Weights of a small image captioner.
Model: 6.7M parameters, 64-pixel images, encoder arch vit, encoder norm rmsnorm, encoder patch size [4, 4], encoder layers 14, encoder width 160, decoder norm rmsnorm, decoder activation gelu_tanh.
Training: soap at rate 0.0021, batches of 128.
Data: trained on photos of plants and fungi (iNaturalist), 45211 training examples, 31.4 epochs.
Rows from block 7 of the image encoder of a small image captioner, named by matrix and row number. Rows with one number belong to one neuron. Each number is 128 + 24 x the weight over its row's rms, rounded and kept within 0 to 255. All counts start at 0. Numbers have three digits each.
After each neuron's rows are labels from the 100 images, of 14976, where the neuron reaches its highest value: "responds to" is what is common among them; "patch colour" is the nearest of a few named colours to the mean colour under the peak. Only what is clearly more common there than usual is listed. The data: photos of plants and fungi (iNaturalist).
# fc1: MLP up (encoder.blocks.7.mlp.fc1.weight, 960x160), inputs 0-79
# fc2: MLP down (encoder.blocks.7.mlp.fc2.weight, 160x960, transposed), outputs 0-79

fc1.56:161109144133111154132126107086103145084141108107138108125133158063119126077112155098134132148161106133126099098125207132130157117156150129088125109153109132103154148132160170173130105138145136124096138118117111136132082127141127148129163087
fc2.56:115129148091147160105125137166103130164115172140153095122116155164106110121159167083091139149169144108123120120114124104140080132118079167105125137127162106128118074133145168115115133140151152117117153125126126141101126128094106125119071086
responds to: order Caryophyllales; family: Cactaceae
patch colour: black

fc1.427:101109116130152129079143142156154184166131119114136114152128171161136134093146091181177123073151144143111131131125125146109110084134105131124143164160155124113120110167121120177125124159145149093122106135170135139133088140163088163128128138
fc2.427:106128207129095098136085134144126123077139126132151141095119115140090146164134100099147171110106111137114115130111149149138135166138129134148165149127117140165164116109164141071110147127123147137126107128098108126109117152119152131171116096
responds to: order Caryophyllales
patch colour: brown

fc1.82:148117113126141124132117111099139168131107134099148119113106167118154140118117170145149129170132097122146151109060121166109168120127173139125144163114121116099126097152120108115103118125157143152127149109191161112152168144136101140139153146
fc2.82:137107156123143105113140146123084124110096098103130102150145097118108116080126187141059099172137140141109152119102132145152084138128112135153152095168135151154159084139124180142130173073144128121119147134136117152121127123128147143125171119
responds to: order Caryophyllales; family: Cactaceae
patch colour: brown

fc1.729:112144096145086120114127159106103073129185115111148099132141145172173134108158106146128115113099126098107135129105151131150152152162096129141156185122136105151095112100156131139107156136092118141154124142100101127084099100165127106112100133
fc2.729:132163139160130127179141107175128129148106168078118147112115147099130130145127140069114153124139107148120158144116141095146157117130103106137141129127145131146135170138095121135147125182133126159143100123141104098133097157119119099100143135
responds to: order Fabales; family: Fabaceae
patch colour: brown

fc1.202:101107116168111165108110106183089127126166130112115151148138100118105134146190122161144150147117107122106181142115126100108111112120116071135151180098140153143152138122174155124123117111125101127118143086148095098156132139099128140101141150
fc2.202:113118130097130102141111111124160146144130139097136116133136113150143171104145174087132140119107087154113122115144159086109136113156105133143103115149102111112136082144110081126103133122159121097135147088096098140151113158135124123113127165
responds to: order Asterales; family: Asteraceae
patch colour: pink

fc1.18:149169137151136142123142094125147136141123160142120132149136076145128116176126124198098140127127116085104115151102116087113150081097152113107153116120124137118125137127126149109128189166138113155139102141166133138147130127137122093162148132
fc2.18:104159124122134128150157143131135140095163122113135148178138131162111137106151112110151118157137118138132106121193120162125115143121175153092150105139122123142111163136116147071133131143148127124168104130170133103153102131142178112101128173
responds to: order Asterales; family: Asteraceae
patch colour: brown

fc1.531:138129099067130126152112128162153148077075109137148128148178142141147165133154147110136088142159151100125110143124104091134126116085144096162095117134126116100113128136158131098165098171098093144171148139140095135116114090108138108111158099
fc2.531:113083137103116166128130114104088118094095138079128125156114120168122126102113170160092133113113151152137160139100078150138088123114108123143118145138126126121158094142110149098105120098104103144149134086130153206142095097119148132145120099
responds to: order Asterales; family: Asteraceae
patch colour: yellow; orange

fc1.44:116127158121129128123107137122149148156129114153123143095134157138128102134123136120158136125150101170146118142133127119071135170135110125146118090127076112105126148091182152119115169145078134091132169124123127092115096093157171156084107099
fc2.44:136135122118116141152121145097085138098163153135092160159120103056113114116108129131096143131086115123130088127108133104120162130103099111121111143148105152091109099126143133151130109099119137087129173118119121159127121141172132096100131124
responds to: order Asterales; family: Asteraceae
patch colour: pink

fc1.159:066130118146126127126100116147130129154155165164095151144150164144160147138160135117133133115093081130152104132142152098095087108082148142111092147124072114184156133139153125139152104140092109130094082113151156119163112127136142139127126150
fc2.159:097110117146106146175194097127136122117123104135100138129129131133125174120150140081139147132152135122135121118113081148136150155128129123137155104112148157175131156092126151089101110124106100111061116123076121114123128115138109142099167178
responds to: class Liliopsida
patch colour: brown

fc1.396:163161121102117181088158149109142099134125161169126145100133108154116115107120131068145159092104158108169138065091128123147118153108121130140122091083103117135123164113118126134115119148085124153129118127136102106165128134160153095155118115
fc2.396:139079103106088142087121152144135145088178119141088124148150125150144134109109127128182136142094147129124100130124153147129176118106126129164138116092123095169117141099136097145107103161155133133076110164133136118085170155151080136098169140
responds to: order Caryophyllales; family: Cactaceae
patch colour: grey

fc1.491:094125112121145160134088123134121138158155105126150128169093101108149136152111163145125141111117139106144094102146129114111129161134118138155159151115133153135154140094140099126110127097097104120169135118138126132154125108176148113109145102
fc2.491:104129098119139120146126131108134119115087124124134161150120175180144147124137127172094129167134181102141098126140133127148140143156110161138094133156092115113108121083120083078100159164075143102140135130104130140133146145144159088062098132
responds to: kingdom Fungi
patch colour: grey

fc1.365:086131146091153119147129131125100116142128146103135138129127136163143131127104113117132138103125170127147128138134145145177132110185119153158107130136125138132115125149108146127118158148098080104116084168136119138114103086141119108106119107
fc2.365:083115093078135103094154104139115109147111149116151101126131164135096122145114167130111124138093124116128114146120108063103130114074141123101151175176116094108099152173124088096106143168102124091109158144147126064124148161154098118100119096
responds to: class Liliopsida
patch colour: grey

fc1.567:101151158166136109095054145141159172092132121088127113112126125138151176129152097123155115156101107106103148099172115092130163126126120150126134115164182127135101127141122142119116138132131147097100126126129120150164093147107153161132170155
fc2.567:122128106155118140192133128134138155082122118139133108094178108155092127113099144138150129153173155127177103120161098139099108106100122117126152120164177156125081132152133140110143157100094198130110105124140144129125126116115187140155174135
responds to: order Asterales; family: Asteraceae
patch colour: brown

fc1.307:164105168097109147128097143113122154128068133124132139123079115093149113124141118118111114121125119140163095092119131116135104109123130141137144131087132134097144084118147080123070102134111114087120161144166119158119156146167165111180114172
fc2.307:116128132166103143156132168127147122122129094113141105105121115150142110112124110136099119144129126112130084179103131161131103143154141161134153139129128177185169134096148083138120114133071145068173121120103116094134132123125145106105097131
responds to: kingdom Fungi
patch colour: grey

fc1.431:139138128120127104148103090117141163146149126128128104093160104114115131078126092142091116092088130140127107110156163109132136143123109163093145113131088137127175147119112167134152094144179145134090094103119141117085107104133124113131102137
fc2.431:157143130121141123147154138127168115131130185101164148155085116098111092129132121116092117156104098107098114150139124110116165148149144122081112128166110162123125132140128079168131137142117120108107133063096089144126132134099166123166101150
responds to: class Liliopsida
patch colour: black

fc1.593:162133163107108107128128097117118151099166108104106134126099103144131164119159139141094114079107134103122114101112166101136106163117155131152142081133112122082097128109152146155108091101124131154127131145138101093188128144140156118119111142
fc2.593:113095141117092130114116109098087129125141104112101118111123123132145172181130111170179090122111123112099095101098140110104140169136121117152141105122151100142073125099079131188098096150123100097153153125119128095105145151180164162148118146
responds to: order Fabales; family: Fabaceae
patch colour: pink

fc1.577:108084094107097146135131122131136162138135138132137131128124144177139136106160121067140127116098118140184142158134089134184158132155100098140080152126110113166151124102140147133131110126123128129152147087127122087158133158121145133128125150
fc2.577:152153096089129108127101066105110137114095127147146118162157139115076131137134120103137119143098082140178145115188151136099106165129153094124156151132145122126137148102152123142106113157103109148137149149139114146124092113112111107145135132
responds to: order Asterales; family: Asteraceae
patch colour: pink

fc1.16:127134131111135159083130113106124112121124114116136110166152134130117150119128171169168142119146123093134112115147132111122146206148137137113121116109112110118142147131139143104186158067132104119139103168136127142138088130127120109136075118
fc2.16:127150185133109116131163132110149121113095094146152104112136130194147131110152120123130120110101172145142126099128146144130101102096118149130156152133087143131134155146172164161135091116181169115147146141145160154128092165147133143146097094
responds to: class Liliopsida
patch colour: black