config.yaml
crop_scale_min: 1
encoder_norm_position: "pre"
encoder_bias: "all"
encoder_width: 160
fusion: "prefix"
decoder_width: 128
decoder_head_dim: 32
decoder_bias: "none"
decoder_inner_norm: false
decoder_drop_path: 0.15
adamw_lr_other_params: 0.0018
steps: 11100
epochs: 31.4
adamw_weight_decay_other_params: 0.05
Rows from block 10 of the image encoder of a small image captioner, named by matrix and row number. Rows with one number belong to one neuron. Each number is 500 + 25 x the weight over its row's rms, rounded and kept within 0 to 999. All counts start at 0. Numbers have three digits each. After the name is the row's rms in percent of the matrix's.
After each neuron's rows are labels from the 100 images, of 14976, where the neuron reaches its highest value: "patch colour" is the nearest of a few named colours to the mean colour under the peak; "strongest on" is what is common among them. Only what is clearly more common there than usual is listed. The data: photos of plants and fungi (iNaturalist). In brackets: how many of the 100.
# fc1: MLP up (encoder.blocks.10.mlp.fc1.weight, 960x160), inputs 0-79
# fc2: MLP down (encoder.blocks.10.mlp.fc2.weight, 160x960, transposed), outputs 0-79

fc1.75 097:527488507466513461485481487545504464538493498472492469520522487471499498462530495489550460504521485515458547514504507489517498522486533512543465433485476503512472459467503520476548530536473482503491481499485498519476490509516544512515529508
fc2.75 098:483496502475490510499497513495495489484497513489526542524500488469537513491516489462514482549531466549508573546498495499498514495517488526477466493515493512445492478502529445481470480484473504481543484446462493519482463485518525501492453509
patch colour: grey (90)
strongest on: order Caryophyllales (31); family: Cactaceae (27)

fc1.513 113:523460519473471514496514511496510479496489581477457510486468550469495546549507516504478511519493483481515490510506471501518493506488475500525516473499459509486500494484497512483558497524453500515515491528466474519473523496511489477426466525
fc2.513 108:503522483474542539473507503531497519506498501504497505460458526494513460499491491534459477488454455454518484485489524477511463527476540508561481488502507503517500484518486531515518486469471536552500477474577491544461508526483516514507543528
patch colour: black (33)
strongest on: order Caryophyllales (35); family: Cactaceae (32)

fc1.614 083:477502475450524532481492502510477553491480477511466450489504462479513500468496459503513463518493508494513493510484489492518489473504481518475501464489526512469495514453469485451518536474478494485463515492470525513496531517496486506454498517
fc2.614 091:484501484479485479473491518521469510496506461509468472522504495542452512497495509553503503515442537484492510496473513513518497519509518514483527526479540498492494511468541524515503519490505518486477519471475540477513469477519519534502445494
patch colour: grey (81)
strongest on: order Caryophyllales (27)

fc1.459 103:527507493503540501537470444536478494516514477515461509499504543511497531536498512517525564515498513457523502493562521450507446494536525500480471498500534488490502467475531531460479472506499505462482501462531495465490540559492534479481531501
fc2.459 106:516521485470459464497496498514553497499511515510521517493507504492470487506481461511478501534467438515500512460478507496495465519474482540508554493498507506505476526520485473480503506514494544472482504500494486487480483486483485515547473537
patch colour: brown (85)
strongest on: class Liliopsida (32)

fc1.357 100:524540545512532515470516492487495466530507518568473503507536519521490457484492530551533498507495490456546566500465485477506491493512483478527486489483524518489537513509528520464488510504482530534533505534547470547453512515500483516525549492
fc2.357 111:512461527554487469458455490484494541500488530545477477465478490469497477493542509494498508506503480514526520482473544506453513499492498457492492492481490503475525496488495523510445521528510513509509503540542489486484485540500497513503489500
patch colour: brown (71)
strongest on: kingdom Fungi (31); class Agaricomycetes (26); phylum Basidiomycota (26)

fc1.739 079:472523510514479524500485512493496532515498483502511526495486528507472542493541510504482532513482525524445472526520512544501488517476508460509544505498524495511491449511518436493470541527517494486522476514480480489470530548530479478521464547
fc2.739 087:499490522539479556499512515519484463467509513498495540498535506538495499568542508536484535505499504473537510506496504457469446430540535495503544480494507497495501555473534508491518505532506484507490492483524468490525523496533515507517494485
patch colour: grey (71)
strongest on: order Lamiales (39); family: Lamiaceae (29)

fc1.579 104:545527527485475539503503511541431491487535507456455528501480499503500484555514477482522496488471470504496548508522477488512495509538472469517519490530468506508538505489525478496551457532495536495501536518487474527498552503515530515541485501
fc2.579 106:499470495486503507482469488489478506521526481492532525523480507497506484534531523536484490493516478484487534522525512473552441494486490487492515493519493463539469547499492534538462486516471524520508469500521490511454486514509494512501487460
patch colour: pink (38)
strongest on: class Liliopsida (27)

fc1.673 105:483480501508530500520504517487508520496501544510495432474481532490509530516495479554480471479486487484573495504491475472518514458481493504488497507475477512481463466512542479512547493484490487523511497491520543519512519480490499485490480472
fc2.673 107:504470499504541519489522395527552479477476518499449468463492483529466485511486516455483508509480525505495445502489528519476489499472497479469505548514502482456489479509503503519458488530526530511496538473542485506447492480511451547469498493
patch colour: grey (91)
strongest on: order Asterales (29); family: Asteraceae (29)

fc1.608 103:447513531497498510505461428500485477513528502487480541473486492503500526506525496493506453485529493497488512544503444501508485535454503512494502463473503506490512509480520519486529470531498501509474565499496506510475500505477493484511554495
fc2.608 101:481467527570522527489531469504477529516426563528506453480481498508499494483515466498499509497515536476485488518494482515509501502523499486502502489508487499485491550489474475505509480539455532526460510502489510488518503480486449526476506494
patch colour: orange (45); yellow (36)
strongest on: order Asterales (46); family: Asteraceae (46)

fc1.373 096:524466512526479509473511505523491533506479528497523479498495576497490458491495499472507506481487527506488471490496457508486522444525517555509473495536525477468516489490477529527534514502518461489502513523520489496509506503498486474466509506
fc2.373 104:520506514524469566493550502500510528479487517506473495534549482479514491509512488505458536530488529498443487498517505491497523502531495518524471503545487498489485454486491503477490512501510494464503513498517558512494490482498521450507472489
patch colour: brown (68)
strongest on: order Caryophyllales (37); family: Cactaceae (37)

fc1.377 098:485505504518493500449507482496474565487507515486515539497525498509453540521520510498490500543496478546479503520480507500439496488546479499480509505486504516484510488537534461551515516479521446507511540521486528518477482522522465503519487527
fc2.377 099:493486473470525474474490555494484465533518523459513483521542468529489468482488550487480521482512485485471507486502506478551541438480471543512464528498490459500533510527492430469495458464477481508505553503453491513473533514529490491476505484
patch colour: green (25)
strongest on: order Asterales (28); family: Asteraceae (28)

fc1.485 103:518523502477537512497516521496503531495497506490514534511487484481481512513479453520447502495469516473458512506529484491505496530491458468523554537546498473524517488504515517511472530527499516453502503510501468489500520498485499512511473468
fc2.485 108:471467499480526539490486503511527535539531504495487512500542466511508509506476540528522481498515487496471494508516455495466482517537525501463526518483458500500461499548546504513499502483487546460485538472490466511495513482469471522501551493
patch colour: black (26)
strongest on: order Asterales (27)

fc1.303 094:482460530457530471478488555515504487492512525461528464540507503483500542478515475506434538482503519473537499559499522468507482538466526514508510509466520483492490480547474504494515543529457485508509493516465470487477489465462505492484533477
fc2.303 098:508516486522501509547490499491519528539514482539480504457525510505496482508473472490495476499461488510539479509478519516498572500508529475550489477551525495494500519512494503447467482481541517505509501517557494497508478510548471483511474514
patch colour: orange (31)
strongest on: order Asterales (31); family: Asteraceae (31)

fc1.39 086:502511462480486472492480527494526467469526508447521450490513563520473504518517519462495523499542495545496551583509483506491518492505480475503478493512511491499503521503451482500487520525557510477497505524534468481477528483491507510451518496
fc2.39 090:482514535536512476444489472479521501510535479516527570501449540483494531503503501486479480474479488494538489467544494518485464492543479499519519489507464512539510503515485501496530541491538523497509519512470478494500527511473484503436491524
patch colour: green (38)
strongest on: class Liliopsida (32)

fc1.460 103:491470477498443531514481463436463553547470466460492493524475535511479512498479535529483534510472516487506493479484527555507490543507499499487512506508469462481455485548548492545511479481463532496532486476496483473509501515507485494542515518
fc2.460 107:507471505476457485486524525494491497509464507497482553530505523507536470484486504567521539556471459508493476484470474515465480507516508485518500508489494485511521497519545548497521501475506535487500470518524534522535495486529483525546491510
patch colour: black (41)
strongest on: order Asterales (43); family: Asteraceae (42)

fc1.159 093:506540462484518499493496500480486489482492495481498470504505511515479532536481509563515530472515508514506552515480538533518526505518467544499483495467513529460526527505506445495492481508507511527489553463510548520498528472546481538501544513
fc2.159 092:527522478455516500532522514475478462508456502506515510498517495450517495524535517528533478501531461532487477505496482519485517484468485499532498506466508495536541509483459491446490478520498480466513452495513526531480460486510476524479444522
patch colour: green (28)
strongest on: order Ericales (26)

fc1.129 113:536488525453525521517513494499474512521494499492555533537498501481536486536509477497527485500480474515471496519502520501534512491533487528507459499477551529502508536548476455490498502521457461512467530536490484519515507492472473496492506477
fc2.129 101:512521503536497475523522504497481490502505471544506461506534500561452509495505456458502512511494477498504503472466520503528441453467509547496493503518522483496494487495524495492464478514445502517532505518517476500505503478517523487469517478
patch colour: orange (28)
strongest on: order Asterales (28); family: Asteraceae (27)

fc1.550 091:472479490505520534488464506454509503536521497479528507519520443476529449490494466546508524480509497462522523523504545528475486498509475483509480492489487512517510516550510489466481519525503560471546511511512535514512532501489519456514466539
fc2.550 095:509537493479538510527514493504482518501494443497542506510501493489514495519473489530565525520494467523497526502512473490523488520477478543518446470467541505447507491489487478479443565493516506473533443478499489470518502516549533499510458529
patch colour: brown (72)
strongest on: order Asterales (37); family: Asteraceae (37)