config.toml
encoder_norm = "rmsnorm"
encoder_head_dim = 64
encoder_conv_stem = false
label_smoothing = 0.1
decoder_layers = 6
decoder_fused_qkv = true
decoder_layer_scale_init = 1.0
decoder_prefix_bidirectional = true
precondition_frequency = 16
max_steps = 11100
epochs = 31.4
decay_fraction = 0.3
adamw_weight_decay_other_params = 0.05
Rows from block 3 of the text decoder of a small image captioner, named by matrix and row number. Rows with one number belong to one neuron. Each number is 500 + 50 x the weight over its row's rms, rounded and kept within 0 to 999. All counts start at 0. Numbers have three digits each. After the name is the row's rms in percent of the matrix's.
Before each neuron's rows are labels from the 100 texts, of 14976, where the neuron reaches its highest value: "fires on" is the input token at the peak. Only what is clearly more common there than usual is listed. The data: photos of plants and fungi (iNaturalist).
# fc1: MLP up (decoder.blocks.3.mlp.fc1.weight, 256x128), inputs 0-127
# fc2: MLP down (decoder.blocks.3.mlp.fc2.weight, 128x256, transposed), outputs 0-127

fires on: "scarlet"
fc1.114 101:428499528485572548450515486439493576506577368521457492483584487577395446482538410469528480461511438497490523528485549490506526583527500454470444534460470531482594532527455441482501397445496444519483521417484481497406603576488450510556500523452480499502530415539440530533518614489453475536425564520484462484515555651521486532442534492417474595432455502484477549502523538381507508550472
fc2.114 100:615499518568462418479518586490530514526500543505482437526460475465559519435483454599532511517494458470536449511486443466551566425455505538469492463592416505498592470506480516500558532523514463578456437489494424495489470475446443565516476485408492461464546457527481467541482595465502423577424449600500547547559511545513494545467586657457555527526415604489518470513401569453509425463441

fires on: "of"; "cabbage"; "common"; "altar"
fc1.151 104:517515493495522464522506548385446431480608507419525505425477590478585542474533543539399507614507543546479516523611546478597409476567520499561486498468553486516475511462472490417541544496525487555506562511563506578499525544543483483574522541516547510545472523546479543476528591452400445391428423565481512469498590490543404473487437533502466571509516496425453489508533632475471454492468
fc2.151 089:491483412378530389516516464518507494505445490495427491516527532547468541522444593441531510522492479475422500540470450491449444531501401519564419448514541492456580518529509476578461529526491580450511520546567477444529473501495520484525467530371497471510462509570466378393416483487530583532477454603554434474491501575537422496484486521487494573579567507504521389458436526388554515571469

fires on: "field"; "corn"; "black"
fc1.31 097:454461571455558523504475435508543429421571507454456461463522558608565342453514536487491516496548486563495606455577572506435436505395538538474522507569495514538520492454477462528465565499475480497599473477456534591466518576529554513486472540535544582496457440492527478522444482545538550494502561466480449588599425551579414506560510506514505523461515389508473461495439485468460619454507
fc2.31 098:534509394524497351494434528531520454480492509567407445513501472488449453442456479528474397559419553473423428510461531506556452504537524459479536537571468497533540426476564550508527544533493469470580476542491475530530554505550425517498510534495551456511485460469532490474517463533541476446468626495508479586443464579504587568464559461474437486592462537568613554583544476516432594535385

fires on: "hoary"; "yellow"; "white"
fc1.91 100:527497523460406506550534487572496394518475441480496592510430415566579455494481425540653580501546443448401477437559449587469518517410537510544547500492512545527481558475478544531503482458530537499523504521470486538584586522470363451484505410538514569458504454511453489467501470440515469435514385450600503534563419467551448508456448421497525500456473510562494458505441458501540490482456
fc2.91 099:527608471583492503563454534563570484550527532511557629415527471490561533497451488555483536546523449500481460507514509399566533527536465572504527495478523605492526453431550543560484529509544420565438537489503483484526601482519512412607516433461415486470520461496389395499511535489456489537537397556422553518448497574457411473487484497480505544410530565512526579557434523534437446499473

fires on: "field"; "ivy"; "wood"
fc1.103 097:542564482517484394492477451542529558411439502513416424553550461523414468479536564500486441481519460472396414517484559464518509551471537498530548457646538491449481458465383441446443488447516460460590582476501534543452504469525471623484562552570481513481452462525488515470525471438502463473490502480438525505593462533495455502525497558559415446531455401415583486575441443423458474512491
fc2.103 099:553464488491549458504522523404454519509456411463525487470551452502543542574499410504495497523530532513563451499401547480571492539510521519457442417571515509487471595453500628549534567530465515486560477545474591621469532516509478457558641501393451459519498485496486490498534355450432432552510449510448400459533533469449442419528500573547528530505607544524534531497486452486458540478544

fires on: "field"; "common"; "western"
fc1.193 102:502574550582467529510455432478480552501474490513522465450429625445561487501490503506372455494428527520524596474419418497529580506512465437440417538465417437541541519385383467489452467404445532555562495534516462428476522503448495569476476501434579478540553578497533494492488546572516572486547440491502530564546474463482503461463474508473515565503507429430552605530506505496453461456607
fc2.193 100:592506477527505478496439429464452553567500537627472615467609474512453574463523566375451539534499542538481560441446548434472553444537504415411421532491531457498481532506481556479484478487551490515602475527490545464470540591562416534563429546473540446541519520436639443526523532473504417449528510506524518459449562450516471445539514509503457551541562467455472447494510471442513493472602

fires on: "scarlet"; "angelica"; "bracken"; "ivy"
fc1.121 096:459510505472491568505531514501438570560519460430484594547529528493458513461511472543435490593549535562447505520533476544475555597529550485450599435510498567595462533487448420496571492452463565420541472501477482511477388560482422575484471521537453584466559484527459495474565553418483496520493488428471483419416608557520545485493576531508432596466433514438474540548488527361514414478481
fc2.121 103:482506465560427467512511478520570510404494493488488515415471480491479453509518577429571432530469472510486563590582537402423531537406505485530592533527505480490517406568427451462482485529502436412491559495528503461536569492520492595568505456379502477552536530410545423526583475476399484511551463562490415511565443440464515541386417510513438396431494504454513451509515463464477507463494

fires on: "the"; "yellow"; "crane's"; "dead"
fc1.7 098:428476556497427475534576543482440447521472565475429430473521535575531455510546488583532389512473495584445583485477522537571535498568582456491503439488481495515492468503455505586561489478495549444528562557583508467503396513530554463501449492575575493454465451456445483519541521491477427462488531431465489562553516464493578421434380601598501483590453495515449435394480470563466430538491
fc2.7 100:488512381581527557448611524466502514515541513454490478491533453483440503513453448482457397535482482582589525551419462556554532575409496524556512522547400552428505517474499540458378580509505516535579525546569533519399552424466454478486474512599493524554459393495551458405498500516475481501501527437458484500526601552521539472505543507549489525425437468507507532450473564428459534475391

fires on: "field"
fc1.183 104:496541495461506560543568519487512572457443529487507490455530514497529507474454412525507553433537484460382600493526429458441459480532539358430593492499518531498468463462464464577468490545445501443562499476440522661407531498429486573468438456612519497483535461591551528531617479527493477570432511479543529529497521489546485498497517446469545558473471468511517343426546493507553514531463
fc2.183 103:454504503364455559484499479569576507516472524444452508460550475427509474466540454483505642529516508491480520501488436530504489460551466482444564473543443634496447582457569549499473466481453462500478449526426520526413446534504537517444514452569493462617474473505547506549588447505483497484526478490630523483479463498438464536558503479358472508413535507507551475493551424514641424507424

fires on: "("; "wild"; "common"; "purple"
fc1.19 093:519571460603475443483481514493490605532371534515498469454448448534363522428459565538562490523472510516472482491476514526490463440619493471534421479513590465604522321398493479517460486501487489503530506483514412523573477517479497401561513565496516452474446488463511498519495517497461509421490563492527439511498571482505477518427409449573476491440501493594495539506538532437471449395531
fc2.19 089:599490473496563491470533495523409508456514505466474428531424443560468470454481617508471446561512490558397510434430495438473396554550533517459555532418523514651546546361505461506466499599523563522567512526595540546513550501450554492488457546475462498527503540527456479499342549464423537541540588522503482536466540507444487524491497477598496441508529482545468473492481519467435527506562

fires on: "multiflora"; "japanese"; "oregon"; "cow"
fc1.42 109:473580470456543462510519462484517515512414488495469487436617578512485497485430594431513511441531430524462522484514567484446492549565591567413575456508532470449576561474504520538473542504494459420549507426568622505483538463450552576443387511477512499446559456573508464500509555451427540423454518446535542543576507553497497466509532467590504494506569516494508483387443501517530612561402
fc2.42 104:401493500548508480594618556483501469501467513561456456531466439544513486451511483523488516468538617577599589508404629498516500462575510473479483538578503467506506516587513466479477458386505526459395538496593568490510550573550442495501434427471502574508492495468522445491493387467513564562434438545455498558449465517556482482488515495584455508457499408548543520450512477405524446502552

fires on: "wheeleri"; "caprifoliaceae"; "cactaceae"; "<end>"
fc1.99 084:530555574527553522538452532603571564459580452518561478471519597551489524449427465469546472368526479510531492477618535530446424433578611533515469560487505548513505498484548445542521480491472559492462524466578484463483456522540487525471343501430430578468425519547553541481470515527485423441547505483499476474514457406450414540387473491446510490510547555439504519582430470525488447500509
fc2.99 107:433506463446408498510406640451513527476509538536505514477507552425509549607574472500594502452558533538449540460505438417493415477503429507570534380500545536538397527546490518523451489499494463638506586449535570495482508536420501411504498552495634521569449497593498458471531512543448499500502480535445461463532515443472494518501460462568436494528504503504489435482483538545424427559555

fires on: "field"
fc1.62 111:439464548535513429597551557496573460461427560493501482485507593437526513402496481437495449539485511472522624374408541499457504550501565472490426522496484437557485461412475407498455439415440471554595483567401511523456429521545516524495449392495551486565451514578423501479562490441513562566514482484505466485538502483489470454557454525575490466554613526480461499516431552481554488480506
fc2.62 116:579463509507546488527544532474490408485444590542575431636517492466529472446429481442464445499491453428497492424577528453501593507492456540541471515568538417471373566520612478567530504442486480547523449487457504494441485541531492537520458444441536451445505490557466602495562508562515527455543506541517403551507557482493500545592477544488551420567584476518488499520368475455537424544469

fires on: "of"; "tree"; "hottentot"; "evening"
fc1.17 099:331541491382447442494532518577547472497490522516498439469547432457450452498617505452446436480509524630475568499476466538486497449510492481513529455518390456527446430451533482451565512490478525556475504567607528492483384439504518443482482566466468525554524513554488495511538575497505442563595556464473515497574451580521463536409536537544541525495514580451554563448530472542515435429471
fc2.17 107:481594534419465526477542483519487530518456508518472553490444586518445446426516460434483478518480529549624425441557430495465521394403497519564582527607429617537511449523455541541468546485484441550496401479501540593579553393431485505490445545458492592482549556542488593514541520487532441553488474421554527532439492581530465490494501575450574562462499470487507472509475529488511506458434

fires on: "tridentata"
fc1.22 091:501442506573546436510405479560480552453445488449519451494506432434494486424544481503642545542439520518462449564471412440419470536425602518449525443432501557635617518465472464389446558553464545536543535520515560457461535463478509488552509560491521532525559503475529519519462463471483507486548419532555550539494560559550504549520572533480483584502480443453489497560461441499554564411424
fc2.22 093:516487525510484484568476516442478414533521539560516510484567413515521592480545486509504527453476495473482422514590432444552479552553632479480450491505515540493530557488476568428401486578455541526538491410529447503451479476469456473533399577465493488467410490568568449457485522484563513540689475468552523484530475491498475392568517440501398511535542482517459565455583577455448438525528

fires on: "interrupted"; "green"
fc1.127 095:585464551489525452531517506546591463486517501393439523487449535530508460500446510493511578438547524554460443489449466459442524440512512465482505526523434508530473489433407534431492517438458525463544555496596550555498409466489407481562533511512505547504450514378509494366523474535409522553526473562487468533610505555518504489529421496517442529522473419396472366499490549378536588458542
fc2.127 093:538518484498466541488481495396555518417504439406521541485493545480482498525559450641541489437476486569510483521400417515417475482546468438531555485524505528432508608472516489551471521425573487455535469560538461466417484435470516368420435505502454574368467525494470599484568568458478565432514459468453474478566454542480537567479547450527481489512449496387443534535489439528481474455503

fires on: "interrupted"
fc1.23 099:565526485478479547509485452566525475554584440518509512489572487433486469535510476459470537460415486619581431454392452574462466506485526536413576496498578488557455453448584468428479602470449529530524492428521519515436528502416444469468542560560489474520519489376434483433539586506454501584512414529589507467506533475557527567516489584614502473511522532449504559457430420559523524488472
fc2.23 088:408545572582508590494467455511492508554503530566500551544495498450495470506532586523487506502501499591588512585467455648617410486544493516485490450462544409547517552426491538464454527494491514510456525477497512441459488500451462447491548564574384428483505482520471439542508541546403505478481518378534501510511492535424628519499541577486442504480421486531552533436551514465502602539420

fires on: "tridentata"; "<end>"; "chloris"
fc1.126 103:406621492566466486538535442490513497461503572441472384451546567520487451593490439345492403496456526482553546510447444469470430571508522403515432554418410640500544506473517500438555417537519525570532467443499528530529526539505596528495501533518546491507514533463450471519520439467517508509570540473551484467515415558527573440436477484549455550561482454474492547420478451538490473491513
fc2.126 102:495483563568424467453558474528491391568357505467494388507588549589511469519520497500518579522429446544571568559516531461499402515437497415551508505464503550448509568426580540509573490470538567534452425595531515511482467557448544489521561530474468487500418477534494459586498523474472553428552538506460539554495502536474444608474377448426489559486517497427463529481463495539447493532491

fires on: "wheeleri"; "treculiana"; "asparagales"
fc1.149 103:473466567490463525515468525449479515582508481533433485529419453484544479468553476539481464453507466482417568493494514554592500469516506501515636492568547462480486431512432429530601464481573541508519522462483464533553488609492486572430488586591499477547524516663453564437471578588551433419432547419411578453493455494520572496470418486536526480556507563479543553542475532484537513540542
fc2.149 103:511477523547566454616495512513523421569474460531512630473390541495501560467426459476465448448442544513542455570500529497463470470482499509513528539527528472507470475404585509563488474482429493608506504515500392455638480542468584493605441478530533497536476475493536515444530420517547517556587515526507505482561464412482567375484532458379455504517456426481518571520541544503492478527577

fires on: "the"; "filix"; "in"; "bursa"
fc1.13 100:583471595485523471534531567495427486504504488450449453501530489524520441443441475588487391523442494537597522518441542519521534497488485370562450598571536512451582538421513507539535550430511552465505529470567463529499547511557464463451575538535522430442388476536548467355522458441473488569463493423576509538544503502488517567460504530543499523491460551569444489376443585461492449513521
fc2.13 136:506514431558531505526575555481463478529502512385538522466547536551448418507524502544486320586450530561535465545460462543635433480534587465439539530580447518497472477470500498506497581474477492513518459505613545483520498445541439509444583600563537492465508518544421597492531528502508367437525559495558462524538541468530477496545517517575465487504542526505462502415472501571519577576485

fires on: "("; "yellow"; "corn"; "california"
fc1.120 104:434493357457490493516476542356482491498511504502524399562478480567471437425487532396539511484499458455468427551503629505559462544530527462506502504455467521548610559445481454408572503487564493535573404509493470470438436548539500564606502504524500506516505416520508540519607460472513521475419492433493428606535542517481470448576450482511483526498492499447552433412479532463534471447502
fc2.120 094:421488507509548570459448594552547503581535524492503503496556512512551488411435494530464647558488518502515532484493563414497441514485480451531521472477596419548505441535516493373493505508506547465529596509525440528464404455371497469566538450500571425560391486467462456563464553578457601596436489446460493546501497477528535455496499495418547490563501479463540483448583517536531444535500